Weights of a small image VQ-VAE.
Model: encoder norm layernorm, encoder patch size [8, 8].
Training: muon at rate 0.0052, batches of 64.
Data: trained on regions of photos with short descriptions (Visual Genome), 203450 training examples, 1.4 epochs.
Rows from block 2 of the encoder of a small image VQ-VAE, named by matrix and row number. Rows with one number belong to one neuron. Each number is 128 + 32 x the weight over its row's rms, rounded and kept within 0 to 255. All counts start at 0. Numbers have three digits each.
After each neuron's rows are labels from the 100 images, of 14976, where the neuron reaches its largest size: "patch colour" is the nearest of a few named colours to the mean colour under the peak. Only what is clearly more common there than usual is listed. The data: regions of photos with short descriptions (Visual Genome). In brackets: how many of the 100.
# gate: MLP gate (encoder.blocks.2.mlp.gate.weight, 576x192), inputs 0-191
# fc1: MLP up (encoder.blocks.2.mlp.fc1.weight, 576x192), inputs 0-191
# fc2: MLP down (encoder.blocks.2.mlp.fc2.weight, 192x576, transposed), outputs 0-191

gate.538:225132078138131155114228108110151168053119112104130122205118132141175134133156086087152121074162156174125117072127088104104128129067130130094136131132087102098141168139060139079147130127143163125221100184105061176118057128113131136183118163151188127126127153164114106159116077096122119143139156128112121070128122121139128130144126126133091120129120127146142189091113128130129223167082130137179139143129099113154074107169087128123102117125057084103096126128118170144129124116107149132190120118158129095115136160146143133114147125112128089128121126197128045124132184142182123126
fc1.538:192088113132128104112203123115133187126101121137086109168116114181121161163134108187126155085135161133088129005127126106128103137106170146131136079147130151119094141130128219049133136040123127119196127185117116174106029128147059134140129141122130147132115117181128182118134117156133123129169158139126120123179087115112123138147156125129154125078116110053120128128103096159125128153133122210166093127134109133186098168131108066114108136136135100115092129138125160094126178097108057144137122108130109129165107149159109132080147144151168120085127096147128020137133128110101119129
fc2.538:132072101094125139101050112141143100161131098128104178127135089102065111154122109249153121120139168166119136073051172125127142138097129136128103133184136168147132180044146127108093115120088129131132123160062113097133073137138081184138121061107165126125129128124047142124108230047141108176136174138171118126131100106205127155101098125149130152105116094096073142111139120159164090138131153155198122156142205182131091127126146077137122117137139128112109141136124122103140190127120117160135139094182096109124105140128121103121138143146190139129129134153155085130131148124134072148
patch colour: white (52); pink (44)

gate.421:104072121125127110053146098122135125133154131100138161228120118079102119050142063122143134156122181150153128079116135169145096100126139124134113162123127137111104138094131130100169147116139135119147122105137147183140164129132121128128055191149112131117150158093148122124132133052141126161157136152138127182109121128121125121074128167115064211059138118168186060072126132098145133134155186122164076111067184135108101126102099132131121182108129157116114119114157110118141166117117139106075084157140142124110081108132144087201170129168185126212102126183135062183126127115128043128
fc1.421:124074125125129121137095078117131143144166117100161140133127153041115111093153084131144089125142143079090124095118148166116104099137126167175129125104145124127136111121190160100160150131173090111102134174140108149115170139131127125105040155097157151105133124132215169102156119109130130113138188148125123107120165107151128135098178200117073165068093146183235118062103149143146093147123224103116104141101205142123139156118114121108143153118132115126131112071099128107180148123123102090037114164141124149062133095124168107135162158162140078174109108203148072134133123127116115185
fc2.421:189103152103105129129062096170071130117117122194142124106123122021159124124143133202125109154087090105099193137168127179076172135111131120123185140120114060134130056099134130105101148155114080170099115157139153143147144148155132143129131115123109126176108135103134102175126154178119114098118152123199126168148117153067130182139132130059133111111100134122140127128134180099148076142106082124129189079153161128084142156124156068158155118192170083153076165131125144082198106159183165192141114088117077112103115153122133125169071143067117144112143118078125100108105160105136124114
patch colour: red (25)

gate.235:095152125166139121089076054193112136160145176156143144093093146176108057168170094129141123110118113151133102157112105150088113107080078149131146133131136163132105128078215124122171130098113118156136153123088111126133128080161149110180107138161147069098112115129141127150090097130133190129112132161104160134076158135240161227116142056170091144118127123089137154149061087118120106081134120130085132150093196143158151164131068066118106132110073081112156103105133139162093096192138130121136107160123119139112189191165151100133185105128102100118122114169128155132128089130116121113
fc1.235:117153074126055157180163117117140116135125080107180121162145047071186181126127160162082192163146124088154181077111139163195126128110128071128160132108113150153128098183099141127112121120114128128104112133182121157101140124110133150119199098079135125110210131112064150132122144142125099112076107136153120115152037096090065043112139124126132115156169126145127120086162139177125151130086124106240175154111112139098109112129151156135145123171140146111146199128126129124111173046126121083151143088133107130161102104113093131124098130065134133115166129106154135098148147140172116117
fc2.235:147106124129129122140133115101075123119095131199118143101124150187132109167128106107168110127086164124099132114144124105149150128097160177156187108128149083146137131044118150169138109158140124176128170127149173109063126140125104075158122106127231120107144052133067097190041130156129129157117150165147163150137128129186155125080107058135138101106169145078063145184085107096122073149086137145105133110131175184204112135137083122133131091127116086089131099089117145155117127150173118160097172168085065128154188123116121123133106143119101143183124152090075135146130094167157160084
patch colour: brown (76)

gate.98:136110182133108128128152163129140128035135152131127129125206129132135130126149134164169128129134087156133240153127188115121119110105173140141123113121100130123108136116162039128123112137204131129125068128117141130064107191164148128183116108116174114118107127069130140129075122113118132045151072116052171092172161135124109126097143159131125128095114180140129143122139116136155138134112122115178109123073131071103103165118145128129164168151071126130101124184059123130129122173126119124092121177085168089131061081134108139147060128098186137118181035127136126164139093157178095130
fc1.98:090154129070102124198099255137114137117069134082100076139112138121144138110162145144133112162140126121150093128146104131094147135121135130121149144121063077123133124109101205160143126085071193126139139137156106100132112127099128222069142125197142135084147122134142201137121143134182110111131214128122093164119126079125097136127149101120018127127111090130121124130133143106101140125061111092131121108162129124121174127128158121121134159128071129157128099128123093123126119132092129138124174108129128153208131150125121184129138140148127120125149128134104128000129161121126110135
fc2.98:165156156109154063132119055113096071138109142195118178124134134187167130122179128130055083066104105123114161179106122128126106121142116118107131131165134112129116117154117081107159139113101137144159109129115111109059164168116126159176109113111128099147090120199080125022123163155144117122129130121127125128193176145128133127144138135135119120129137255153118060254127080096145103179132131134127140170143139107129132111137173127052112206124105123122122135113092180122083146129131135139159128166112126082121133116155116094161120140157112104110123154095134116123142128125147078128
patch colour: red (45)

gate.188:128129194135094128115131141129068091099026095185075130109134125113137060115086121114151127091174127131133125130124163125156132118137135121134183148111145136144108139125088123140149111038150186128132130127123083145102155142129130125075121138136109108140104113105115123135136069155180113132199098168145211126133087202136127090088113178093129132196147121192133127137145163128120134097116206081075132133143149071150108113114137137124130140140130169158182128203126244132128119106151126182122191008113135125125149116129139130123119122108079162125131176130126110130081126080131107132
fc1.188:126033133144144143136098107138129130139120191177124104156146095111129196113123136126134111120099114125093123125172103185119063103125093130104186090186095121127081044140198192120129143132117096148107151125178095133196119058129130099117153105174176130130128113135164122086137114136083131133112093119159137146132129154133140137125084092121135117131126128116144143127126128147145166146175145159151065142218068127119121132131114171085128131131152091206124116102120085120142120190084095087109172108126213137113118143119125138057139127120118123107185131181122120171205013138102154129
fc2.188:131200120194140128161088127137089132130102129128127082141125089200070135110115124104144149155130133186118146194136141166131157126161088164129060203151137112134125106103157128118192134140107126126139159129138129132090112176175085157142135118132089100146128115165067121105112063102155134156078105088163114099143148071079122138129169143119146121133126178110125082155129043141119166109129112162124086142000132123047156140093083126104172139161145119129128154114121094113145099155147136130111137125185130124132105160127078127154190159125128112131146138128152136071140133089121123062
patch colour: white (70)

gate.515:109153146125164125107146139142088131122128157170086120150150105134107106134183151114167129110140091148129124137123140133106123094183167201175175041090146104078112059129141141137189129061087080132086145097135131078058166119179117103125145123215110132098044128128175086032123074139181145134120092159158122130126147109145122099109131139096090153093096143119142118107086155157137135086108138097136121120155174129132105167135180128138124130125130097144145119125176066198179114111115176159044079139169129116136077165127183094104151101136166126147138178172144152142112129126118060136
fc1.515:101131130152115131130125132208126155135134134142105156120173135099067070160168073133081147163168111145151061158143131106159111099160127162177100131088117132148065117149254128115108138092100084126127150126125121086107120127150159150130112162173128101106099114031081113132133158074110149151088141144143187126081141122166172173069135084156131169100133178117174137134137096106121128114104139112084125107140126124051109125093131118195079120119137126076141094131121076147176116113169139134160128122135127140018149165119144137145206159113139171177148102141130116123111054132112123168
fc2.515:117087124146144157093095217085163101138127126111112089069123190111084140129116113125151105073128089086093110113064118191124096100131134176129056157091129123154129088164243125105213133139138110115188136137126168126130100146146161177189082171152145157151119115131154114116173127124122158119028148123089116164053149108138152140096132128100150131187177124062114112137085069129084072090119131152107093141128125186147127156092175060109120132139150099126160121152161130129136169118129123133137152132202124091116135101166108123139176129106128114118103142113152136167164138145169155116
patch colour: black (34)

gate.115:128000128128128128128128128128128128128128128128128128128128128095051128128128128128128128128128128128128128001128128128128128128128088128128128056128250128128111128128128128128128128128128128128128128128128128128128128128128128128128128255128128128128128128128128128128128128128128128128128128128128128128128128128128128128128128128128128128128128128128128222128128128128128128128128128128128128128128128255128128128128175128128128128128128128128128128128128128128128128128128128128128128128128128128128128128128128128128128128128128128128128128128128128128128128128128128128
fc1.115:128128128128128128128128191128128128158128128128069128128128128128128128128128128128128128129255128128128128128128128128255128128128128128128128128128128128128128128235062128128128000105128128128128128128128128128128128128128128128128128128128128128128128128128128023128194045142128128113128128255128128128128128128128128128128128240128128128189128128212128128128128128128128128128128128128128128128128128128128128128255128128128128128128128251128128128128128191144128128128128128128128128128128128128128128128128128128128064128128128128128045128128128128128128137128128128128
fc2.115:128128128128128128128128128128128128207128128128128128128000128187128128128128128128128128128128128128128128128128128128128255128185128165128128128128128128128128128128128128128128128128128142128128128128128128128128128128128128128000128128128128128128128128128128128128128128128128128128128128128128128128128128128128128128128128023128128128128128128128128128128128128128128128128128128128128128128128128128128128128128128128128128128128128128128128128128128128032128128200128128128128128128128128128128128128128128128128128128128128128128128128128128128128128128128128128128
patch colour: pink (25)

gate.381:128134125193156158131157077163078156105107143168117080146089177160157144124144148121123178151120153107135052183154117177068125133111100140184124120106148106143182117123068146074123083078067063139151155047107117110101120124118193128130137132096087130108123132129166081135109160119179183120103127123109166153179126105064118134127139144152092130160123188117135087112166149120096106060146127181128131140213119163135155071159166148189150123185137130143160125121126106127125091132182127132122210113155079118126089130131116085076111063131142133178105122068126107068131114120088118127
fc1.381:138091220152136092088070108088115137103140100132145133136200145039121126144147177109130132142137179103131121168172170148111095132154151137113051148076158154177154130112067115112142139121110140084125109058142180124118151154136120107118121100130151140183131073130153063082140115151149129127145117112138142131123185132103076149113143136149178105095182130127161117194129164119137109092110150134123129108133172149138099097128158118135110123076144109116107126255134048128099104122207111155118114077158078110076138119134080088143084155125121113144128144109204126143127184184105099125
fc2.381:130139139071128155128128148117105167128119179139134099117092122175127179124066171122107175157129120165145115045120128100112108082128165057126161062111119139135121143093160167148176153098112134148076128135103171195127101118140120120131135105126155145142092160105128118149123151121090100131151119142140125117136102144143154192072161165152137177156124151088088117167141086095060081144082136136130107096092134121045097182125133172096140046128120134103129176057110226124121102120160131105086100091126178109140144137136112112124138161108113130104193180161116177170142104100253132129
patch colour: grey (71)

gate.251:116159098174120090110126084122141118059146110132140100101085174105135118140126165208100216129135110092122178123244146148162127138134017110170095125149125112167143122144119106128107122121110133130111137126134128221133134106152089148117127158122151131144128151107098101098088135127068186042029147099149152142129121139127167185139100153127184131068124102115089098162159128141098137124148107127131113102121128168105107170081128133135124141118110110095158117166121137080134167117098078061129124127120117147131118100109141168133228169169182099114151102178161083155120145146142102132
fc1.251:143179130113135141117117131130157129088180138156126099118123102082177128084136176132104111150124170113088191160188096069129114068133135115176158093135111124131097119178161104132121155119147053126183134094128101162133129152122148108113115116153071160120127127158109137154132081099078163108138117128166126172156127191124102149076090117086138106125148151162160120148134119109084073114122143179134216136164142093214102114183085201137186123180101179145131074127104119140097194141110078123132100195134104091125161084060081126128138122174160156072118093132136090211126122114134139085
fc2.251:105134158109112166139083169083129178118118148126103056140093157095127130108085170141091085109102114132141104139099138197128086107148133140138116128124127090121149122087183179152173078159141119106033072165077099185105173166133121115110142153165120125121133109100133110087096142127159171224147113122116110121169088137109145101144177149124170125122152112105096131064082108116160108112206145134118064110132127097121083126160142124099097132091148122167126181229112100129150119114149134131101136167157147155044109131071107200081111173159150125219158184134113118121109130124132148125
patch colour: grey (62)

gate.499:115095083170143144154119122136120064156087090113126096136113172139114137074133079060132136132128147165114093166067055140119183092192124134173184146125141125150088208086108108136144156076124123136082148115085137151173123092077113153137133205181101135156188217119076137128112117133130135103123137125085129144134159150085160089070131099019127158121127120200114123131131149099175161124082095131118140161137177121126137161104127131132093149129096116096132122161140167102080105150111131122121125151118119131134111113114137183145216145126085141221146182098140116077123122162105132141
fc1.499:120202120127153172125152024115199122146126200129156073152164109123091146145116093105082128096098139160080116108203117132118105158151070135154146097147102136131109104108090081154125137109129131065206109129153181163143125091123115110108144156060136172123122102186061072130151124131114112155155168118089142183101125117153152198131117104123092122117120121142110141084091160120131106206154122136126074130137083142094119141158072141112144108167130059125087156124117152136118150125087142094142170100128084099162085083191061166125160142176130161124115137147166138102135200164105130113
fc2.499:143122118175107089122095071110126130094149142114108095160116104112135201163092116150145096043123080074217163112203145220130091191109151143125154159132163154121092130102159150124142111068112145076125151128150037138121157176150104095206084119102121138103131166117034160133110060092126182143122125088148079169091135137134118134110210167150113094133120159107148143166093112167151168169110113126137155158163116143127091108081130134202113139146118140109111087154129167136106179122104094118122089132140107118121132145162121137123087158141143112093121090153119107153131141111116196152
patch colour: pink (63)

gate.373:124158124171164128099107086131208139127137113144120047166138043138095098131099128121097156088127136135094107080128128111098139129071101084091136139194121104114112127089129130180131171126099122204123144128120173175141123170129153107129129127148120151166108127154142105182156121143140116185201125168116138143144130105173142095126159175128145204135123149145117107124172142089064116103140129126100166131159068118188108140204085097111088132127138143161087123129108151104173142073104153125132137126107102065151179137128144129206110133124088105153054046134062067147120136159170095061
fc1.373:146074096132138139132083183130037070126111096132123223151089222132147159124179092128112083202146173143200139131129152144114124139126139119119124119111141144150122180149126114169134121152126080112121124131098128128110072127053117068128106135173131132072123196127073126132121118106096184096052170137117144112109143104131128141115114128131077101132125094084151132129150080130158129111116156158133095123081138115093137126103129155112135086176138143154122143174131094189094077209150105157128106071185124180111133127124129121148151129148149151103155211111208171125178071123116133131
fc2.373:075163123174116063069129181146134076180146142123107143127104196169089226103187100162133135121164046126158127161157091140121138169093121127146083124190076101110102161121115148143044134105124126121105150154117161158068134197143155113120192132090101142136126116198143167112139117088167130174154092138200088116070140167144163052180106124121155124123120169124089108116124156159113155170139117096120085127155083134121126093124178078096066079080184113101139143146135091122117134131142069092130137160134133120126133118107134188093097088117126124108131112088145134144106128154141130141
patch colour: pink (35); white (32)

gate.336:143113088129136096174116158151124074146081110134126080108097123151115130140163131137120191126162115130142076144133142109137166133099151074145146142116104091107136101093129119139180181104074136132113088172149129138119174149173117154131154116150104089126134163168134156140124104131157141168107119139154123163125118200092209032120127112051153151179104087105146156108056077105140105178085091137162139124078103112127149115186154106119102147157136128167131098127095164150140118111158123092146104138125142092188141139128255086130032157120109144149074110192149146113148117097120044097
fc1.336:127087115112154110148121087109138116189086103098090118130100143151132113182129152111109115123139126146155055131160147111138155126097184147130135148161116144083161100116146094198141131132073094120115117165151118137094200163179134154139096153121148098129147176139126149147128145107146107147134148106139145138106110185133159019116125127065142149131097067073199160126100087096137109180082085136184140140105096167104141147182135082125124172180119080162113056144076117109185095114159091092144090185130114077146144130148217073142088170128094162123098072185157157124146111124154085103
fc2.336:172132127126145210063133134102101144141110132148203164105118122098091138064143110124097143124090108121126123085174112135098153121156144196133108151128115121157142138145139134089119106121209145135157077132167125131149182140119165157107127092088130090129114105136150127117131127120117134122137115083129138137160162170113114149104119145171151082104140175114115091087167136142018163078129123134101144093152172124134168127124111168122124075069127130132097185150114131110182047122120155105122200097100149052131131099157117135086186124122119143118187127082120067098055217201204129124
patch colour: brown (73)

gate.245:114198090152119104134117155150130162121136097056156095099131128125099106136158126104107180184117131149133139040091109145119144165131149132096158130181130129150217116169166167088112121147119155173145130153130174126088073060122106150128106169126126157118123114124135126141126147127123111119122125203175125087117158120079136122109154068182206152134121082103081126104151099119135134122159121153123090043077126130041144116074132104094178205105222126124104104119119128146158095135180162096161130104139119127090137115112133127050127124156217141130081135101094139140124149155118128067
fc1.245:127123061057119123143155070109136129157131114140131119122124108160100171148094133147135127131075125097127167100147143094114121129117139082143069137160222079095071156130127129169181135123098101071136135110200138133135181199111171128169077118094120143136130092108115121151034149074146103163091136078098105152162142137089125123095128136131170106162108179132132178130121134169098116168116067143173172169127076219123123138107076082125107130131117124076156159117122146119126125148087129096103123152163135155127128127114109143160102102225195112128135106128126177097188213127125094110
fc2.245:096132063135136000135161134176121125169147215128162075155091134130173143169149133067115092102127117061073128127097123177128144140123100167136135133136093160163138129108132135121131160132101085118126183117068169147143098127164109123086091188095014103097153105186128127061143127142158138146126135101122158131138123103081152105123159101100202171128115135113154134134182086083184161114133081131132079137159145084106148115140170129116121153128136131138174132172137101128152145138111174150059116093145089111072117137137081098135136093140162138186168119112141165069137081115124130135
patch colour: pink (40)

gate.58:158109122146117128146116114152118106110129135123128119144128136136130158104124101124101107161144120125166126151100075108132113181134163114098171123131111132127170107071212147070150169138056134163116185112128117125119136136083134154059127142115124150101130158060147205141110123140095132115128156127154125096081136117136116145062115098010146152039131154105206148149165069134090154137119163092127094199142093117148041150069157050200146143193131130138156164132126142093149126129119117133125133148114079092118156129087108140220141169127124140106122089127085142148166120091161148184
fc1.58:129106119091097069182106163141135113147162131139143153152148123165157137109079153110126096088144116134115127118156172131068110125119097129111129150066092173078148201115195138153111142141162134171108198087126094135087100215103109101137095095106142135100127118118153134202098124105154112112097162122086089101128131090135085070060109137114146138043112106147182097182174128131141169108146191064131094106105085143161104163106091098201128137137209149115140151122167114167124042163155134155119096129199137106148134130157146134149138120139148162138153150127084170115143115078188095133
fc2.58:098133127097107118027125148128105130114118127114057175135092161138119090137180131118122180122108138115120140137105118170119120122131103140104088112151164128074204051182110157185134124095156129074135122107056099180157127144125116130147071167126079091135153118183091127128139115151128127136152032059127139138123144110088190145093079165134172102121166148117089110150119128125134094108192145108100128141125167121142113077128168145104119154087172172133114112093135106047112165123108140192090099165113221205173159125175137109168150085116166122180174130112129145129110141136122142123
patch colour: brown (75)

gate.308:122128075153098142124070109138126105115119129123124147157152178102155074112182173107078110129202134112193101056126155156114124125139128070129141134078104157188124117058144121156116132110126127111171115153099101122074129105068074122160118170124130175209156190065134086156140146209129053132098146124106134197093094184176133132144198152118120196199166125129149181131128129181088123148118092102131128126100141060089119112121119115139147151125129109045148124198080148156097130158111127129128133140127130109169131136167091126155136173103117141128074126130140133132150153101100129088
fc1.308:160103132123127137151144105132180130084130096128109163117132075155099174147113087136175126140082127153087143115151168097103108140139138128098168146136102104033193173153139187103118121128131118183054128104121166129126159169120156182102131118099103104109072096097128129134086126059148169171139131147132084147109148104107095146121098123145107104051125214130101119100130113128156239082093150093058141145209118197152123120158082164140124086136123175136107136094185125128126108124142125114174116140161153150085124125054152124131125092150147083135130141181148152068116102124115127211
fc2.308:188134130173108132195128045134145130054117120095144128129132126141143123128233196145118090128120131105084023159131130181130115131139174135154101138132075128123149125165146137108087087140071099127116109127092193130136105162128128117133105085126113108129132114084126142109128137119165154186132169073124150142058099105134121125137089159167124158116128181094096144138121110143077097114120144024092155140164151095134131126151076113180118139108105140124166124137092106128071128164116106121255105165142110183203130145133118141153131130104126130094152132154189166125104122107150142112
patch colour: white (76)

gate.567:166064127165143129149136143184148197044134130128135143186110112101122092107126088080125134128080110125128140144104154133128078091129119098140145118173141087116180128087095121101056221097147119207169122168142138137167164129159133147139138166134100111163123132097103045088126194132118112142182087146144117128169129119141112200111114124140120191142111113120121144078142116144121161139128107127162117117049099123160109133131175115161125166137137067107130103090086093103199140126076174111126149157085089117149049091136135141173154122099105151169122122123104130196148201101170119076
fc1.567:148102164166113130117124140154125130115084127127103126175130103084145133100137069092209138156128074064073154172103154135159109111130133112161157182149125090141190122066099135113070212167176082181132189140127131138137148157133136182199121111122112143116109089145143141094151141110119136065183110145118128132116133154152123145168133119145029138116149130095114166084136131198127144141168129127129130120082105089148101105103197141108112145161133070129118096098107064110186198124086150101151217117122097070129061057121099110143127108122073095118129078132137138141116122119134122131
fc2.567:124135131131084174109142116146114122114128117156111132142099143054125156152156141118158167180103126125057101155126125135148116044197082146120119130111104129172127141036153106102164087170146118092115143183129191111134153098202149137143083120165117111168100191134187121161180117188136150101125114125144129151035125122080136117149174140103062091072206074103084146129118116117130163089117133105129079089128126186124133129092127114141167119098097141175114139125115126157177110148120115114164131122155104128101129145118094086099124173096220127113184095117167158150126047089157129106
patch colour: red (44)

gate.123:123140116140116132134135168128119115135091179206150124106037171035056146130141161089157200089139104126140084129156132117173125068173066160160100130123097079101115115158058152155091128138138084122120128126145115122122149172124136112121077133132157131129142141140135112085114123128130132147125120107048130136075118118148181218155135127088129130159106086101153121075156098113080147143142096178121139045143080143098088151157146103189134140090124132139148124151151134146119129133115132114099176125143114101151126098123124131145121146109002105093074195158122108152159118216128114116
fc1.123:110132107123120145128160211112124050178167141101147133103154117121212129110085082132063122146122149143126144093135075180163141136151172088179110129063185143107146120104172127101121129152130156078083117201106188124128065076126062112091145143150104174135148077151066111162171154185133129117088144142130207150131146128094061061120109130097216109131130125173117144091114150092150075119087132078112178120161169148117081111140087096124111063144142141113129160163101130143152135132123123126128089110165078122132146121138150140120141114166133124125103121161111083133154074075153164126
fc2.123:139154115112104069139123089147127001132156102129175143062119125134111160144167108148115128110112169133125150177105106160151105108097125145056140141141088196124114063084097087139101129109099086129201129147171171081116128196160148177126130124111184124128139093109157084127205093055149139095121129139123133138099172143139137130122080045096129106182069164124156130188199159121200138098129138133158124125129136127122118083156145066170149099114145144147176118087161135134193122119131152127156137094122108141142130150149169061140198134110107114102098129135180139103121100140100130121
patch colour: brown (68)

gate.302:126170121120131172142126161091110115103189190175128126129099144076128139088128212165111151130090117128196128218142147122083127123126144123130127071111143167138008122156134082115111119144109045184123087145122151127168170104136139106141113127106122149127144137129245145095147130127124137125127132118030144136069133129133135122099121119127145149112121119128155107138123124122097128120076131161121122085152121127121124166055116125164177141079122127148132132129126097104119163133126113161151125124209128125155096132114102087128155123255131083126127129102086116161132134135079141140
fc1.302:104124140121115114130077127136104124141112229156140131128143192059134110100117175073144211073122121187104104164162150136128121100142130138082110106106212132146000100135122129047145130128127044129179102137131132084159144128175130171106109049104125143116140136162126126122132123130134126154167145141147151129144125174133105135056115127146184129130133112121192112128133146101097093142121128117067123109138154129081104136066122136132128156132094129057128128140130162122126132144130106130125158099137119124156098130115100092147143128253144122174121104203144130112098142150105170171
fc2.302:105123103081128114130098146164105120122101198114126105133109142159118112094116123115134168063066099128122128195133168131144131167155143127121080163108173128133102080152128126039152128124143037113203120121128188071177082103147091133126152086145152135153142212105156119113140136127114109089219165124088062161128128119129137111064130188124139131132131132122203125147132159128128131149155105127137158125124123176020118156082109139127120191139085100114125102169165160192084135117119129132147150132151153131126122151085163105123124050187118135134117125237139123137110121125123130116
patch colour: black (79)

gate.193:128190171123124106082114118120080218133108111128090175145138155113140129130133131127125158129144153084176093143210135125190128128056131129143128151137128156146148127024119129143118127083128015119132122171185128131128135077131094096119119129130128131124144128137165126130125140067135128097146132201085121129128226130122126071129124128103159094096118165150125227116143126133043147157130107128127128106128112128119133123048123129124137126177121133144089000080127087187114128131135125116119125148130163120152131133128127205127135159131133130090130128126118113122127140079143134185
fc1.193:136136093150129119123128147151084127121137130128128162087129161124129132114117125109136105125157123082215148087134255109135129155014126130215134127103124160128129208121129125084129121109128129072120155124127087127079121117101053127128140128129105098175136071130088131128091129127128101125129139164163104096139100163206129108134214133073129115128143182155127155093121140129127158127126115122115255144142147070136127155118128125121125128138127187123099129129102217124127143124141136159115182119066093078121129104131095177131091111132126123117070130118129133153078131144130147126
fc2.193:119120189103141060128232138132128128105124115136153127127128105120122125143132139128125130129097109130142121113203127131156127114192210127129152084112128126128147072091212146152125090155139121131129145128084143141129127110131158129092117127128166097012138129128159139117081128071126081110132131100038147164128129151127135128036128127136113253120064076124220129129124175128132128127131128154140133129135170117127128120133127130114075140128129128184136086128118131138127126110128121129167140128232188175128133130084128129116127123128135135128128046108127168129152125128233123102
patch colour: white (98)

gate.85:129146130178146125122126139067159139177124123126136122134126079153131118119140097181148140128131128133047124127114104133174093092135125123134138121196183125129085131141166147132107125096167099150155148130108131147205095122181117137182124126137070106128126133146231123152166127125116143147136127019136132186149152122187127168135111150140134163134073130092153163055070140149169127197107161126103176135121143119198132110119216134074077124124148000101138127028098133136104133139127133122109162116132162125115106117109125133085115122128107077122156087127096088186103143113121126130
fc1.85:158108113202140144119120101133189131133053123129131132155126122134126097123116126154110130117114127139059077129141120093134136106148076105127118097177176179140064122102154161140053185065153129152159118133087108141202115146151120113241130128139082096121121144161136119141129129030126140142114071091134116103144220113143164204113117128145157132152126101127219136106090123145170167029118128104126148160109122133203103106115123129102129143130150000123156098109100132159128131130103148126128155108131123133127128080120134125125134103136124096130168120129125135132138130104129143135
fc2.85:128216117137129123107057082208205158091172124112096133169131145088110109127073137129145117135108152120108061089108141102109134142128098119124168189138104125129062125127124141157133124121173106127119094112130130163116193221134141185128140058133120215130112227141182128155096131129128120123157108127137134120101082100143131141129131156129122122122095179128083148094117110130131116125117142144139128072129131131255144147117123123157115124075088141133157129157047130141166111122140111125140098103132125131176121137204081062108149136129219095128154131089125127097130129123135131129
patch colour: red (35)

gate.546:132127135069150173124129128140124126149131072150075143094127146161118158150072132137162127140108155179139120089121152154158202063091088076174152140073118142104187174100127139187164173145122126176154142144099127118115133130083156163196146125115140144123124130111131149114037169090134110098181132134108134148175125139152141181119132134128079157107167036179113133111045131144100123133025129118119172131042073162105142107127129116136166166121133121094133087153210107143111119128138133110118100086119093121134171133138152127087137120068135078169108129121155100129139084184120056132
fc1.546:129090196114132123118062088198135040092166137202109135121136155115144120122145160141141155112128104112051174085140153171186131110150113126181127117119126170138139126103133160138119107100146129139166183149097123116075087116129123107188099126144100168042109104119064091176097162107158091120128161225114144129159142090134070094162111121102125191129120046124108107139139149115114094113137135047101106177146130041116128128123164111167130208126133107159108123133115097090108109125203127180121127092139114129150080133121122131101183148139138171135181110132112147115141107110137167125
fc2.546:059104156126110133176138176125122129115102128116104127092118143122118127180114118079114134059112106125174052094084130146127133149127168123129115088136174103134055166093116168132125148174131140146209075113185134135100153123137109150156144150166139120159100174058088120138124019124042092108079122113131085138100114093079114160115075131098132096132062137108156127184127132122146132117156167194163161107158123141124155125153124113116149125118135254161122106170134105151202117093148144129128089138074157073123173138115136128126104121163115165140102152111157145199156128119085143136
patch colour: white (51); black (46)

gate.423:135075161125177136084131155168158150123167138150087141078076126151052056147137129201067148158104136151126083166152109089125142128121157160153122108136128082129143116113039118166108124154126071141134153043170118140140135107208177156148161175160129079132180149139146127064121111184181165128154128088192130136167114133117143185107157117172087149149115110098132135045126074149093109086130099123085133121170143128151133152188141169098124128118133115107111130129107096126142138155152141160140069154136124149111096102118154160091137163095062077099125150095150105057082109077127133105
fc1.423:122163062117098127192137131020097127126035127087134105126127118137189151095098136087225138132120126077162198086116157146136130117127104141127145137123175160127150114155174161071128081126135126067120119186090123130125162146067080066128092096124127150114043118130106126189143102118123037126123100155111127132136128125138116067098126141105169113099134141174091150150180146121123141151135170131154189167123127091156127127116125126177148109146114156149135106085164182146100095109109111119080191105104197090142159141129101119145120084132168164135159129128131122193148168172129118140
fc2.423:128128135106120066132125146127180099144117116089142142081129122144134130157062179095150150141155188125150127133188150126115167128065190204081155121124120146132147157107072097195124133183127184099217153102151086127103131120124121113174125146219099113084163074168165058149090149128125123137140126109021117123138147122125169145120130128167124172126155164146098127130063123085121200147119139118120165132092101161148145136105049099125125117132037087094131098057133181105108149109130151139125130132164085149161115142126128132131068134136082097136129122176129104131138088136116138079
patch colour: brown (74)